config.yaml
encoder_arch: "swin"
model: "image autoencoder"
dataset: "telescope images of galaxies (Galaxy Zoo DECaLS)"
train_examples: 88335
image_size: 48
crop_scale_min: 0.7
horizontal_flip: true
translate: 0.06
bottleneck: "plain"
downsampling_factor: 8
encoder_norm: "layernorm"
encoder_norm_position: "res_post"
encoder_activation: "swiglu"
encoder_mlp_ratio: 2.67
encoder_head_dim: 32
encoder_fused_qkv: false
encoder_bias: "none"
encoder_qk_norm: false
encoder_parallel_block: false
encoder_inner_norm: false
encoder_drop_path: 0.15
encoder_patch_size: [2, 2]
encoder_depths: [2, 4, 4]
encoder_widths: [80, 160, 320]
loss: "l1"
latent_channels: 16
decoder_norm: "groupnorm"
decoder_activation: "relu"
decoder_weight_standardization: true
decoder_channel_attention: "eca"
decoder_widths: [48, 48, 96, 192]
decoder_blocks_per_level: 2
decoder_block: "basic"
decoder_attention: true
decoder_upsampling: "pixel_shuffle"
init: "orthogonal"
residual_init: "none"
optimizer: "adam_atan2"
lr: 0.00054
beta1: 0.9
beta2: 0.95
grad_clip: 5.0
magnitude_pruning: 0.5
steps: 13200
batch_size: 64
epochs: 9.6
lr_schedule: "linear"
final_lr_fraction: 0
warmup_steps: 2640
weight_decay: 0.4
Rows from block 4 of the encoder, named by matrix and row number. Rows with one number belong to one neuron. Each number is 500 + 50 x the weight over its row's rms, rounded and kept within 0 to 999. All counts start at 0. Numbers have three digits each.
# gate: MLP gate (encoder.blocks.4.mlp.gate.weight, 416x160), inputs 80-159
# fc1: MLP up (encoder.blocks.4.mlp.fc1.weight, 416x160), inputs 80-159
# fc2: MLP down (encoder.blocks.4.mlp.fc2.weight, 160x416, transposed), outputs 80-159
gate.254:584471476500500500532581500511500500500500564500500389448500500500500546500441500500500500500456454500500500500393500290442472500539500480500500500387500500500573500500500500543500482500507499587500500500500437500506500500567543500462500500
fc1.254:500500500500500500581528500500500611463578436428546500536528500435500500573500678459500468527535385500500523500454500676543445562471500600500500529500550500500340500537500500500500500541569500532374500500409500606500547500500500449523536430
fc2.254:584500425529500500563500612500456634500500402625503550500500588500500531489564500476390500558482417441417473500500398500551448500500556500500500414500500500500500542500537500500529500520601483505500538529413445500500552566414500528536500500
gate.255:500453401528500356491500548421500426500500552500588500500500584498500436365494500479443628500500530478500500500511500500420513500500500500565500500566500560385631500500410500425500526500427478446500500579500434500500500500500457479585500477
fc1.255:457500500538403500500500500534431500500500561555500500433458500500557500500500619569500527456402529385500407500500500601500500555562489500535500440329549500500500474604500500500500445465539500468500500500500462428500500437570500559459500467
fc2.255:558500598500416362424500500500500510475500500500477434367663500526500500500500466454500363470500500500500500440514500500500516500500534500500500452646500455532500500463540482500500500519398500500500500477500456555448390500500500525500509500
gate.256:535533500500604500553500602634500500458430454608589580417482498471441500500500410556500500552604560500456558500502500565387565583500500521530500417557500500455500538500500464500500500500401500413500572557500470500352500500500405500528478579
fc1.256:540500411546500500617500525447500500559500500500500486500500396500413500500500352523500447422636546659500500574500507596500500500500500500455550434500445566519500500500500557405500546500500500500500541481638409500436500500476557500500500624
fc2.256:500440500437500500500500305500614500500500500421444500500500500500471449500500500500440500500464374654500500500439374618566617500548477500441458500469544536417500543500498500500500500582657448590439500500500500500500407500452521500539500500
gate.257:609500455477460500500465500550500500542590500500500500452531616487500500500500465500500500562500500500411500458571448500500500427500500500500500500500622500526500555311500500500589500500407500500500557500500500560500379450460500560535538388
fc1.257:500500607500438537551500500488382500446615619500500500500580500500500500500500500544717500605461500400582581500500500500500414500573437435579500620504500500500500500500500519518500500500500500446500394588500500500500500500500528625557500500
fc2.257:603550450500500500532536215500540500456500500500558500548562597500500427500500500450417259440576444551408557500500500462490500440500474564521500474509500455500500563500500572500574500500543559565500500500442500461500500527439595452459478500
gate.258:467500392404629609452500500500536500544532500500437510553496500500500500318500417592500472542501500405527500500423423500451452500500494511523500476420521500500589475405500500500500528405456500614500544487494472500477500500537500547457500500
fc1.258:567457500500500500567500500500500500562500455494536596618500375414449504588500442500500523500576387548463500376500604500557500569500501572572526529554500500442464500500500441504500500500571499500575500401500500500500453500500455500500491500
fc2.258:549473500500445576474500500500458500528560500415500643500500415436500465500500545546500384579618418500565562500500500562528443523500500469500500552500491528554500397547572500541442500500559500435500501440500454422500547500500518458500500500
gate.259:440570449530429500500500544564532434500519545500500432500583592500536500546462500427464458459431500500500541567433652415547528445458587524549396554563456531500500553415500391500478430500414478585434451562481535500530373458500500500554462468
fc1.259:500500596465500563500500500500500500500545532500500533602500500500500500500473500344500570500445535407460471450545500500411551552553444500500611430436500500500574599500500535544500455589608500500500536586602547500500500500525460500471500603
fc2.259:500500440500541565452579500500442458467500395433460559639500579413500500500544500500443606500370500424500500414444464454573500500500452540544439500581452538590500500500583435500428594500428545410440500460500500500556593500500543500449534500
gate.260:500500656500500500526500560500461497500549627500500468415500424474566483552500500445575535462500500500500424574500500421500469422500500500500500647698474500442500425412500500563438463444414452500407500500500431500505500500500500500544460436
fc1.260:516577562422500500441400500472472525500520441500472500500500500652464500445539452444614540500436500500561606500402332472500468615535500452500462500624500467601550500500466528589500527500548500536434500500500500500500500534578500449500533468
fc2.260:412500441500500500500426319436593564456500614500500546464500444533500500500443514500580333500500553555500574416500421475543500447565529430465500388500454500436457546500500500532500566589526500550500571500500500500500466412500500500454500500
gate.261:573495510500510500592500483485585500437659500426500590500500500500445500429500387476564500573592500500500500500500403462500594500500500500439500449535541500549554500598431500500500545500500428500461490571500500500539500457500535500563500606
fc1.261:500626573457500500453448500500500626467553500500446500500528468650500500500580500500500435500500500534500480578612500500500500500500500397500500500565500500545500500500464500500585393465500500500500500500574500571500481500705500534538500559
fc2.261:500500500429500572500500451500616500563500472423606500500500555466423469548500531503500455574563537377500434500500500500486500500500500574500440500500459500401581500541473427554356500465451500500500401500500576500430426402500418445571422500
gate.262:500566370534500524500465576532500469500500435576465582500500652500547500537500500572500500552500493430500455500500298500412524500537535500500500500500500463500500500500466546396561470539536424500631500491500500516519500551583500500500500610
fc1.262:533500500500418500488500500627442500500500398500534500532533500428452508500500464579500442540500523510500500533555500500543500462500538500500500506500522500639419476501500435468582500562560443434500525500500500500500460500500442500500433500
fc2.262:500561500500462456500481385606500514500500500500500529500548500437500500596383500498559500500500500500500431500500500500500419495500503473536447515539467500578500500473525500369586500500500500556500500500375424584452500500500423454461500500
gate.263:500500375500500500500500500500500500500500536573500500500344500512449500500500500500500553500500500500590500633500500500500500500500608500538500500500409500500500391500500500392500409530500500500500461500400570500500500500500416500500500500
fc1.263:452527500500500479500500458500500500500500565444500500500500500500500500450560500500500560412500566500388538653403500514438466592500612500536404446500500500500500511500375427562396500550500500500500457500647549500539500500500500391500500574
fc2.263:500450500546500528529500521500500467417500500500500445557500445465500411524610480500413500540500500500500500557384500278541500500416473500474553500500500508500500574553605500608500500525500506500500556542500569500500456587500508500438500471
gate.264:500500500500500500500548523459500500500565500426500500472384432428500500500500579465500500500500559470553500500500500500542427656500500563500587518355500500500500531608500545541500529458466488581513457500424548400500500500448500581500385500
fc1.264:500500505520500500535500568500588500404534500474500414522598500500582500500500500500593500500500428500500500500340500500534385500500500500500500467463500500500500440500500529594500500500500521500613500426500557430500500452555500546500433474
fc2.264:559639500500511500500481500593462610584500500500436615622475500500469500500467500500559500500569500557564500472500500500540494582500465500500450500500445553500500614534596500500500514500500500446500500500554500442500452595500473500500500500
gate.265:500500500500500500500500519512500591500518455500569561536699500440500512500460557500427565534500572510377500500377500527469500500467500533547500500594426500500529500413517541486500460500500532459500609500298511500462500526411500473500500538
fc1.265:500500500446500500471500500500500500500577545500500500500500528500500594500458438500500500500500500417500516536563500500500538558446500500546430500620500500500585500487417529525500392565449500617500500500631587406500500563540500520543510500
fc2.265:500407500578475537471438416494500500500500463275603500586500431359543500485530500545500500500500502500420500558500507500500499533500460500457500589500500500500463500500500500509500513500500500479441540536500500500500449586500500500564573369
gate.266:456500535500512500500538500398573579531500437555588570500553500429500533561460354500500500567500560500449500500500469500492500472500500500500500405500458538500500574456500425500500484500500445443454486500479500500458617500500500421459500564
fc1.266:500564450500500580500500500490418500564560500500440500334352500500472478500500541500571532500500500621467500542631554695527500581500479543467500500500500526500500418543543476455563450545500500500605500500456471500575319500605500500500534500
fc2.266:417407500423510437500550404500500403500500500426500438579500500571571500472500603500479500504500451500500500500546493500579549584628500500500500500500618571500453455500410500500500500500572500584500475500371586500411537500500413486500477553
gate.267:500618444471606565500500582500633538500431478525487565512500500484476500458500503566500580594582551580449500577500500675434500500536500500500500331424470500500500591500500450500500500424527500500405464559500500448476500472444455404543500500
fc1.267:500521500500420529500564553500566541580500500500580409585500530500500534500457478440665479500551500452500422500500500502536500500500529450413500500500532500500500500500559500500572500500500500423568500500500447500500500500455549500500500568
fc2.267:500500605500461399571500679500500500539538446340500500500500500391500530500500500459500500500471500500458573631443466575500431425500407500439463426500553456500500500532500500500554500527500500439519441500453522464500500500569422500436500516
gate.268:500339418518387500582500500500623500452603547500500500500723500500433500500500500510500500530500500500521500500365500292550448555500500500471500552576500564500500500500549500500543500358500500511596500500512456500500500500371500465556560454
fc1.268:500500500500500450500368487611500500500433569616560433500763616500500500584500420500432573500500500500436500500500500500500500500526413500500511500622500534563609500408500500500559500468558500500500457500500411500500352500500500543599603500
fc2.268:615427379500500500481538429500500500500502440500474500500500500426462445462500516500500500459568500500545500500500539367533500339500559500500500423500500500460553603485397470441500549468554449592440613458566500390500455586480618500500532457
gate.269:401433500500500500528579500500500638431500435574500599500547390500500500392544500500500480534500500500500663424503413500500500500548441500579540525500450500514500500500472500461594520529437500461500500587500500500587571441514459500539500539
fc1.269:611500342583500500500500413444500571500500500500500500609500459590567558425500570410500500500420491500500607591500500500500570500445475500581407500410612565500500500549593431559541500500513564500607551500500500372500430500580500500422403500
fc2.269:500500554578500481532471650500572535631536396500500500500500457500424550500447500396470422500500541500540424417525500500501524500431500500500500469500439500470500500500500500500500500500500574433500500500500500426422453454500551500531527545
gate.270:500436500607500500572500500500500500395500500601500500500551500500555500542500481500555596464500537560541448500447500547500500433521409428598416500475549500500500500393445381427423568500532509450444537446443549546500500500500500611500549458
fc1.270:500500609571500500500500500500472451542500584538500458500500418623500500584500573544500336500435543500500500431454500500386500445500500500500500550500500500500500500432500500560500500500544475436500446500500500551500505560449406429405500500
fc2.270:549459431500442500595500500429597537431500500455583500434434551478556421500500500500559500469500469536470403500500429500451500500500500473457544398500462460414500422500500397500500563500464540500500568533500444500500562608500552447556500500
gate.271:460500500534554500500500500500500500500523541500500500374418500500500637437406500450500500500500500500551477500500500500460432481451475500500500500500500500500670466364500566633373409566500500492500500500628452500500553579500500500583607384
fc1.271:493500500500427475536582555622500585500500500613532450622542553531500434405500559500500500525500500500500522594500500500532500480440500500639500460500500500457526500441425473432564428599500500500498584500500500519500582383564500500462472500
fc2.271:500500500500500500529560500518500500583500500500500500620375500500434401432471432500500550500500385500500500591431407500389500500500535548500541500401582464587500500500569500500500534500583537500500390549500470500500585466419500473463500444
gate.272:581644465543523500490446500562500500419500593494500544500500537500500526544542500500500500571500553591438654631500308500500559534599500523452424451410500500450601500651408412503500500500561523500500500500500451555478500500474491500500502475
fc1.272:500500537529500530536500432576564500461384558569536500412500500500467377500468500600534500500586500500500437500500479500500568500500500500500500500500492500544569409500500435597459500471500545451561500500485500500500407500528500500351500539
fc2.272:582495500500452455500500386561500500576500428500500405426500500500562559500500500500628500500439500610404500428586500616500500500550564540500549500500470500429507500551521500480573500463462500500500614552500539500500390400421445500500549599
gate.273:500500576500543547417462455500413404461385500560500446500360500415551433500500500500500520573477500500500500500574498693500452500500515644500500500455500478500500391500555500459569500412500457500470500500402460446440500500505455546461516560
fc1.273:563463614523500500539500546420500610500500500500500414500500500500500531543500500500500577500421500500500439500410500500448543500500549446451571500354436538594367500500463553552500399500500555540406500450500500500532568500412500500472457559
fc2.273:468500500500500500500500695441607534500500500500500500500465568500500500425464500536434566500500417500553549500500522406500500500500500415500419557579536565568633500579500500419500398579527500531500463475500528500500488370500500443500500477
gate.274:500582457458500500471541470545500500455598444605557479407533500500500500500531500406461547461624500500555558567500500472500467573601447465500500545500465609389500500439500433566541461464500550500500500571596401455500500500586468500500500500
fc1.274:500455570500500559500500475500442500500500500500468409500513478500539500500534589500500543500457500406500451500500500500535443500565500500500500500475500549432500416459500500540500500500500537703590500550500500500570500571500427578500500500
fc2.274:500463471500611587575471467470500437572500618621500500428405450587500592453436558500500500500500402385500500500500541556533500468500541461416500562543456529500540500411541470546500500500500451500500500500437400461571535532536440500526461472
gate.275:438500563547500399458500494500455426500707500422507620530500547500455500500500500500500530500532553522452500431380500500495500460453500500500553500601462500500500500445567437500607494573440500500500538466467500500500500500564500500481477500
fc1.275:639513599500500500421463447500500495500325562471500529485500500500500469411535429500500457500534388500533433435738500500500519521526500419500432500500540500500500500500455571535432500500500500500652533462580500500500540500433500540500554500
fc2.275:475492500500444500500500500441500500500370500665411500500500588506460485508503500453399500500520500513500500500428500500403500378449500500421500500492573500596500500500500545543545500500526500617500500463406549438474500598500582558462500500
gate.276:500534500500500500585500500500556531461585579417500546556459500428451526579542500500557500500586500500463500500500354367500500500517415500547550424500500556564500500500500500500391456457432500529500500426500528548601444500609500545556591500
fc1.276:452553500438500500500500500500500558545404471636500568436500402554455456457422468500500500551424500500566500500606615498401500500540500441500500500500546500450363500500500500500500500500568487500500535500500471462432500500500503500519455500
fc2.276:500500526500554500533552354500500413500562438407500526500500500500546434586473500494500563500619446538500404418481566500500454500500500500500536424500500555407446427473627448500500500436500500551500500500451500592500500500408569500500500500
gate.277:571500558500500500500394500500500512478500555481427395486500460517631500583500500500450451516490500500500500500500560500500500500500500459500474629444500566500500554500479500531603456500500448578500500500457500582500500500500500500559500351
fc1.277:437577588525500500500435500500433442500500590451500540541500360500425558455474500500562500526438455500564378609513384500500500500500500500500395500410538500572584500628500500474500533500556470500500527500500500529542474542576500551500423468
fc2.277:429441500500549568500473573553442487540698500500460500449500353617500500500500500500500574500500500500556534575531398500500500530500500500457458500500500473549433534500500531459462563570533459510412523500500500500500469500500500500500418500
gate.278:460500500461346373488578500500564507457701500500500436364546534443500500512546500420412596500500481426500500600446500500476500500500500472500500597553521467327500566397557500580570453500500523500500500482500500500500396431500561500489500404
fc1.278:500550580535604583500531500500448451500420533500500469538468500475455500384519500500528500500500520500613500500500500619537500598500500500500500456500420500500500442559542460500394500562500500500500548528494470500404530485500500542473548500
fc2.278:500475500500500454530402517500500500527500406500500500590436500500500545529500500500500689500500607500500500451366385500439500529500500581551537500500500472610508455532442374500524500500541500463500441389500500539437500500500524422459500542
gate.279:500441422440433595500549500485500448466424500528500456500624500412500500500500575427603454500554621435399443500500568603500606525461472500500589500507500500589537452589500500500549500500584500500500556500500418500500500500477429500500500458
fc1.279:500500432500500500466468500500606375500550500500500500410542500500500544500500433500500465500500545500500500500567500500349500548424604602500500500447470500500500585500500529500546441500500534455456500493500500401500436500500500500500500500
fc2.279:500500500534547456500471500527541578452559403382500500663500500439534500574500559562500500500601399589500633436591500557476500500500442500500500500500500500469500560500404541474500500597593557575500500572592500500565489421514500500500500545
gate.280:578431484500479425575517500454585500472540539638463500368562554461463500500500583500441453500500500500500500500484500500500542500396467500483500500500531500440495500532500465573500464500468550465500571493358500385432500414543538531500417500
fc1.280:500500500533539439500500540398500500500500500500543500349500616590500500463500500500407415443457389500500377539485500500444500529500500526500500500469500537394500500586500601580500500568500433600464500562437553334500500500444480500592500452
fc2.280:500406500500500500546500570500448584500550540500549585412388596567437442448601454569398562500500394438500500500500500500540500443405442529466405560500538443444403500572500553500560477500446591517500454539540410530423500500500500500540549541
gate.281:500547500500454500500546500588440461500500500403571500481521528406500500551500581500528525500500500500500476500367606625560459500443522564500466600500580500462521447580500456561570568454401605500500500459382445412500412516500500500452530500
fc1.281:500500500544500500557500477483500556500408554566529500500400606509560500559500459615500452500582500543500424438688500500386500460441423500500542500383500587447500500500558537500500558500500500500500500458500572533585477500625410500500550449
fc2.281:431500500465440500500500500549577366442500620547500526343500443500500443500447619500566436500500579562500500532500546500430471449600573500500539476524500500500500549451500581541500448500500500500500562554555500459500441427500500563500612553
gate.282:531500492500481500549500500464558500500500500482478560500500617482500414405500432500500547500500500500391612500417416500500569536500500500500567500481500475558537416480500500445500537448463561542659500559500425523463505500500556500470563500
fc1.282:500500427464500416500500500500500423500500420500500416418344539445500500552500500500425549475453500439500537500500557500500500557453466500500500530425500500441500500500500569550500500500425534428432469588403500467500471551615568500568462454
fc2.282:595500500500500525500500500577500500445602500428500561500392500500500500500452500553446644500533531501500558462478478500412500500398500592581500500434431531587500551551467484500500430589500537411500436484500561550471500553500403500500500500
gate.283:500500595416500553567546500500418407500396500461453500500500422500500500537500500469592564433411624575404549500500500500500500439469500500472584459536511453500500500556500464447500500500557454462620500460640500500500566500421500500500568500
fc1.283:500500595521441528500461500500461583411393416500590500439569454544500579405500500460545500475562567543500500500500455466541500500467418500447628537500500442599500462500500500500571500500597500436500533500500424588582500547500432449500412449
fc2.283:542500542500487482556573421500459500500573544569465450500500400472441425411395500584633500500500593538500400500435545396430568500500500500500500394500446531500480412564500500539500500500500500474500477500577500547500524500500500586500500500
gate.284:549500500473500511500466478500583500500500547500500500500553348500500424441500500500367500535544500500500500500500500500500556581560465481500536526500578536500500410559500500580500500500523500334500455443708500437500500392500500593500500500
fc1.284:500500466500500500500500500524500458500500391620572500392500500567526556500442500500593468378500627559500500500406500468421501436445562405486500443610500500500492500500438500500500557500458552535500436500352500500441535500500564500420428500
fc2.284:452472547500500500500470655410500557500615500500395500594500522500500407500500500500541500471500500500500500490525594582597500395500529500541557500615541512500500594500569500500544500500561500564545428484500448500500500418500500512500500481
gate.285:500459573500558390449500442500514500531500500671500500308500500500477471500500500522404500451500439500500330580568500591433507500567500439500475491718586500366500484500500479500460500385409500516570465574500536500500500500500482550468506500
fc1.285:485610500435570500606500500513500500531443500498500384500456443500462424500480500381562500500500500500500500545500500500556423500446445409500500493500500500500475500500500500423393500500525575452539500502500500525500544575500500500500567611
fc2.285:431500500450500500433547318616500574548500500500500500440500500500500500500551500500589500500500500500500560558500500500500500551500500436464491401500470500500570516500500500500557576514463500546405451500525500495500500481500500500507500500
gate.286:500452500536500500500500586552516571500616500500500500500500712500476510566587500500442500477500500487500500500500500569500500500500453515500445436440500438525500414500427500428587500536564500500580500500601500550500600521500500500535555456
fc1.286:500561420461500500500500500500470581500500500500431500500500469547539549345570465561437456530500500594456463450500500576500415500421551500564500556523436546571500500500587544575500557500500431441500444500399500500537443500461500500442535500
fc2.286:500500458500476450532500454500458500437559500414444500479584500443540500560500520431500575559628547544412500512634578500500417602500500555500465500458500450538566546442500436500500500500421500433500471586440500419468457500328500576424500454
gate.287:574506500469500548535490500586538592500500381500500500581500500314477539500431500628522500541467573579452508349500500500500500379422500470564606500497459500550489500530538500390467407500500500427500462500410500500500500475448500500534526500
fc1.287:598500500500557533455522500394500500500500500551500553529543500400480564500543500457533539452466500500456500500609500371414407382536535444500530500500500500500500500500543559448595500564578438500647552455657545468616500500500500500500518467
fc2.287:570540410500530422578403551629408500500500500500500500529586463500467412500500500577500500500500537539525382458500500500500550483500419500500500538608500500500650588500500500427534459568500430500500500500400509613500500573280388500500569500
gate.288:500500390532631500557466476441630576534500500520500557500657500356500407454500500567565580500500620474500585500465500500500433329500500500500580500500500500500500500500521521392410500500521500580500538569530536570562594454500500500500500500
fc1.288:544500500500555398463430500400500500500500500500500578530556543500500500568461500500500500444471500500419500439540493500396391390500500500500534563578500568438500500476500500523500500573500500545684500604650583557581562449430500557537452500
fc2.288:550500500500535444494500500500500589475500405500583500636500500500500449500500500500500605487568541463500491556500500500500500520536500500561535451430441500509500540519500500500500500536500467500500500444451500520500569605289500500486500455
gate.289:539500560532540416500378557500560500459453435500500500584462546453605374530500500500500469500500500500500500500564422500500570500500500500463500423500500500500372430559530500500428500617434347500395500448500530557559569500461500500500441500
fc1.289:500500500500455500500500410500468514500500541500542500430500500409500544577588500554401500500602500543581518458500500647470500548554435474500500588500500448434500500500500610500534551359438568585396533584424421383539500414500539550500463458
fc2.289:585500500471500500528477580450500373590500500500500500500463500541500500500500473500500418430500401500404535544524500500636440537556500530500443574568500418471500535459500547589395423500465457500451500567537460399500500415500500438449566589
gate.290:500460500448500468500500500500500500480569422500500573516500382519365500500500500538500558500488637517404500500500500500477500500500500520500621451500500452500612500452500500467500591500451500500465500500500450500428575454514471449469500599
fc1.290:440500545500500500500442450500500500500500500441500500575500430500500438500500500500500585500500432500378576531500381500500613500500500500544375448413500500468500500500500500500663500597500426412500444500500471420541535500500413411540500500
fc2.290:500496487500557500426500500586500500500500527500500500432500500413500500500500440525500500500404398414429555500669424500500500509431500500518426459500414454561670500500500474456500500521546475422511500500500527500401500500527500603500500573
gate.291:500436544500456500500533535500582500500433455557500500500625550456500535500500344500386500543500500500500500500500444403500500412470532500445557525599500500440618488351444454457500500399446500354413480500500500500500500524397500477500463500
fc1.291:500463495521459500468500510623500500600500582500500480466500553552500467400445500439533500441564500572447500555500562500540533648463500500469500461418438500500500411541500500500531454500500500500544500412380469548452505458590500500565500500
fc2.291:500500500556500538500500500549469500500500500500500500496500500463643500500500500506500500469524500500549593500500437526508525549589500500465500563500500558528500433440500471500568539500474500500500431500500559500577500500500500512388461500
gate.292:500500500448459500547442430500554494500560500519500500558500500500500542398500599617409552500413500473588500437500375383346500500491500500454500500500500500500417500567500512537500458500553500500500500500500519500500500540500500541500457500
fc1.292:500500417462550582496500500500500500589500417500500500473500500500500500500500575500297500500593500500555500500392519500405500339445479489452590500500404543500500572315500500500554500402575500500378500500378484375500500525539500404500520500
fc2.292:500536613448459500521547500500500588525500539602400500500669500500500500570500488451621500500500587593561601500500500500545500495500470416500500500500562556500682500438439500414558500500384500471500500500424500562455475500500500500500500560
gate.293:500500390548463401500456500427591500500500500500572500582500500393500500500500500500500554454500589500469500421500500500399500416459500462611504378500500534575500468500500500394500528500477431500500483500579500577500500500500411500460504500
fc1.293:446500500500500595543457414523426455441533442482500500500500500671500616500500500500472500500551500569500546500463612500500453500500500473449464500500500500463500500548544500551500500548493556441444500442500457500459500452500500569580500456
fc2.293:524561542500434500566466410462500500500546520500439400500598500437479500596500500582551500500500500500534500500538500500500460500557500459544538500394457566500500500430500584500449558511500500555512429585500500500424500487593486410500621500
gate.294:539500500500500591462418476507500430500500593500500507500500500493500563454500500500409500474500500500337622476500500500500468500513599391500393500502500496528583470500548596500406473500500495514500500564500500363500500490500625561500500500
fc1.294:500541500449585458535605445500569500604500500500464500562500500455500500459539562500500452472524500500500537500470500609500500465500476500532500500536500542500613500500576500500500500500500500500558583500295500528408500522500500500561450500
fc2.294:500500500500555557535500500500500500500630585371630500500500481538500487500543540569500652500467537500500590616586438500552548437435551391465500593500500541500458421602500500503500500436407400538500473500672500415588500500500452500500435466
gate.295:569500500500448408554431489585578630538550580556500462500389597575500553545561500500468500500500443500500500500500559500500500500500581500438500515441500500574473500500534428561554500500500459561500460421643430629609384500607426513560500430
fc1.295:500601500574466500572500530500500573500396500578477500500500442478539470500500457500574500416539500597450541500541556500500545402528437500467500500434483500500469390500500626500500445516500414500600500435691500513567500428500543571500545500
fc2.295:500450550419500481406463500500468500475534463429500569589604566488500500531453547500500500375533500622500500555346500500446500500450500410588500500500472414585500443527420500452500552500500567481500535500500448545500500536500500573562500553
gate.296:500500500500581459500417500623467455500597500500500500435500603479554500500571536550414533434500500500582629500500514500581415500463500500500459577500552432412529422500500439551437500500500500452448407472500500436549378500495458620500470500
fc1.296:462577500500500500451555550583500500453439406439500572475500532500419500428465500459457500500530556500524500417500405500558500500470500642500440540500412500544569573500437500461500555500446500424481500420500500477387500500500500578500554567
fc2.296:411500500598500540500540581543603422435433403500562473500451500500427500643500554500551591458401542402500500427421464467500424419559526553500500500462500500500457500467500536457500500534467533500500444500456550500500500530370549451463568500
gate.297:500451500500452426500500446500500559391465432500596500500442500534452550557500500500500500457500506451456456422457571602500568500500500511453533500467560500580455431500500500364568542500409500546538560500476500500473500500534500504561500500
fc1.297:500434400421500500471545500388500500451500588529462456563455353621546500500556573500500431536464500425532500500451500568438459537447547448500465545500453551500500500500500533541500621500465500557500500413454500500500500443584534500469603500
fc2.297:500461452565429459500500500500500520413500621500500446500500554500500467500395448500536500537579570500500571500524442559500427523529424557537500526396500500500421398584548457460571558537607350569500500500464528372450500445461500500541439544
gate.298:500406500500572540576500408500500500500390500500500469500500500500526500500500500559566572500500419600500500432546568500500453600543605509500614500314614446500409500500500500414500539536479500407456500501500531500570422500537463581557500500
fc1.298:500588500546500514500428500463500500471500500565408536500536500446534500500500500483572500500500500500500348400474500737563456449432500500500500500480500438500500500472500500500569500500443500500500452480748500438607500500500459500538517500
fc2.298:500500478500500500500500500659431471468500583409500500587500500522464547500407500500500500500494500500500500597500473510496441500515500500500419474568500500563500500555500500608500429500500519500625500452500500500500500500500500429500354448
gate.299:500500499500461560470459423548500500544619500542500406500294500467444450500579500463535508500500500500415500500500500359500500500500549443500500527500500500460500500533500500539583500431500462433500500500437500500500500500500500527544603500
fc1.299:576500485500541527500500500500500500469500500500471597500500459500500500500500500540500500431535500559556500500677500411500549500458491362531492474500466473500595500500448500568500456600500540500500432500789500500574500553618500401500431500
fc2.299:433500500500564535500418500520500500500500474500500313494613500500500480500500500458495500500374500500500501500500264463500500500437500500617538500500500500500500451500500574597567537554500500500500530500398500579500445597661500532514500500
gate.300:556500553500500500579447585500500500451585577500534500500509352500522551481461476515513544500586540500500500577593500485446515636500428562517500500500500490500500514627500500427516500500500500390500500500583500531578464500500543579500421500
fc1.300:538558500547575436528500535500500591471500522473450426633544500500430476486537449554500562527500551522573457438427500574500464500500500500461485460500500500458500500542500500500448538500463546564500537547418556500530562423448500500451500500
fc2.300:470500568549500406500548396557500500471418547500598500373500500536584522500500566535477500452542463500500553411500500589500440500421500578457500500500424483500500500488500607500468500500500523500414500467500580580551446500454447581594405541
gate.301:500500500500500500500532500500378500500720500414527489526575455500550456500500500500522512492500426500500436500403500500500500500500496500500500578453500477500472495611500500500500500545426500353524500500500525500500500409500442500476500452
fc1.301:500500587555500381439500555500500500500500500500500500500562658497390500500500500500390500500562500484419573455366688500587500484500517500568563500500500500500500500500462530500500552500500500578500555500534500441389416500500525500432500500
fc2.301:500423500500561582538500500500500500464494500583410500500568475500500500500500500500500500500441670500500500500415500500426500500500546520500500334310360583500500543500536500500500440524500500500500580500595479435500500500500500500448500500
gate.302:446500441500500515475558552545584517539500500540587576500450500442439451548536500517579583529500595429551511522590500573540551500420482500500490436500455500521543526500500500500500500500539526462522500470500459536500556439500420426482500557
fc1.302:500405500500500500472578465621476672459500432500465556598500500437536456597445500500500500500413593544418592569457500500512557546500355592437357520473504500532500500500438536427500519555500542593500448500500458499385500570439431500461500529
fc2.302:500500500500604578457454500500430532500580401500500577500500594500400500500500356500500500522500500500439444477500500398477500500465637500500500435500477500500500556545475500438434451581500500500572500500456500500646560568339500642500500500
gate.303:500573438467518534500500438409561500500500407537533500500283475500475500500537424500474500500500500500487478500500500500500585500578500500500587334500544538447500500364543528500500548500468597586357500564500431413512500473500594455492574555
fc1.303:417538506554556500500465566500384431552501469438500615422552526500545458562531553500522500528551547532500536500500500500666500687511500500500500500645500573500500500565500479500566500500500500572451542476500539533581551462500443522468566470
fc2.303:479447396500418500576470458500500439500500471604500500500281417500500500500500415500500565436500424500500446456500500520500500415500401500500500555500560500557450429520466521537587540595500441474570549500500500556500548557500441579544584465
gate.304:500367500366468500500534429500500500472500610575578500566500500500539531528500500540583500500500380462500544566594500500556466500500405500500564416500500619500529500500447500348563500500500500500500476463500438555565451500543500595500429500
fc1.304:544500457500471517500456500500500602459500500489466500567668500500553417500500500466500500500526500465500500530584546500572419594500500500500579500435500500572461544614500593390548523500500591369587441490562500561614500553500500500500407500
fc2.304:478459500500500500500448364564441500500500500500500360500559465534500535534583571462541500500500500500500442500542473500500500600413539500448430636500541577500500500584500500454541574453433500459600500534527500500461500554500528500525566463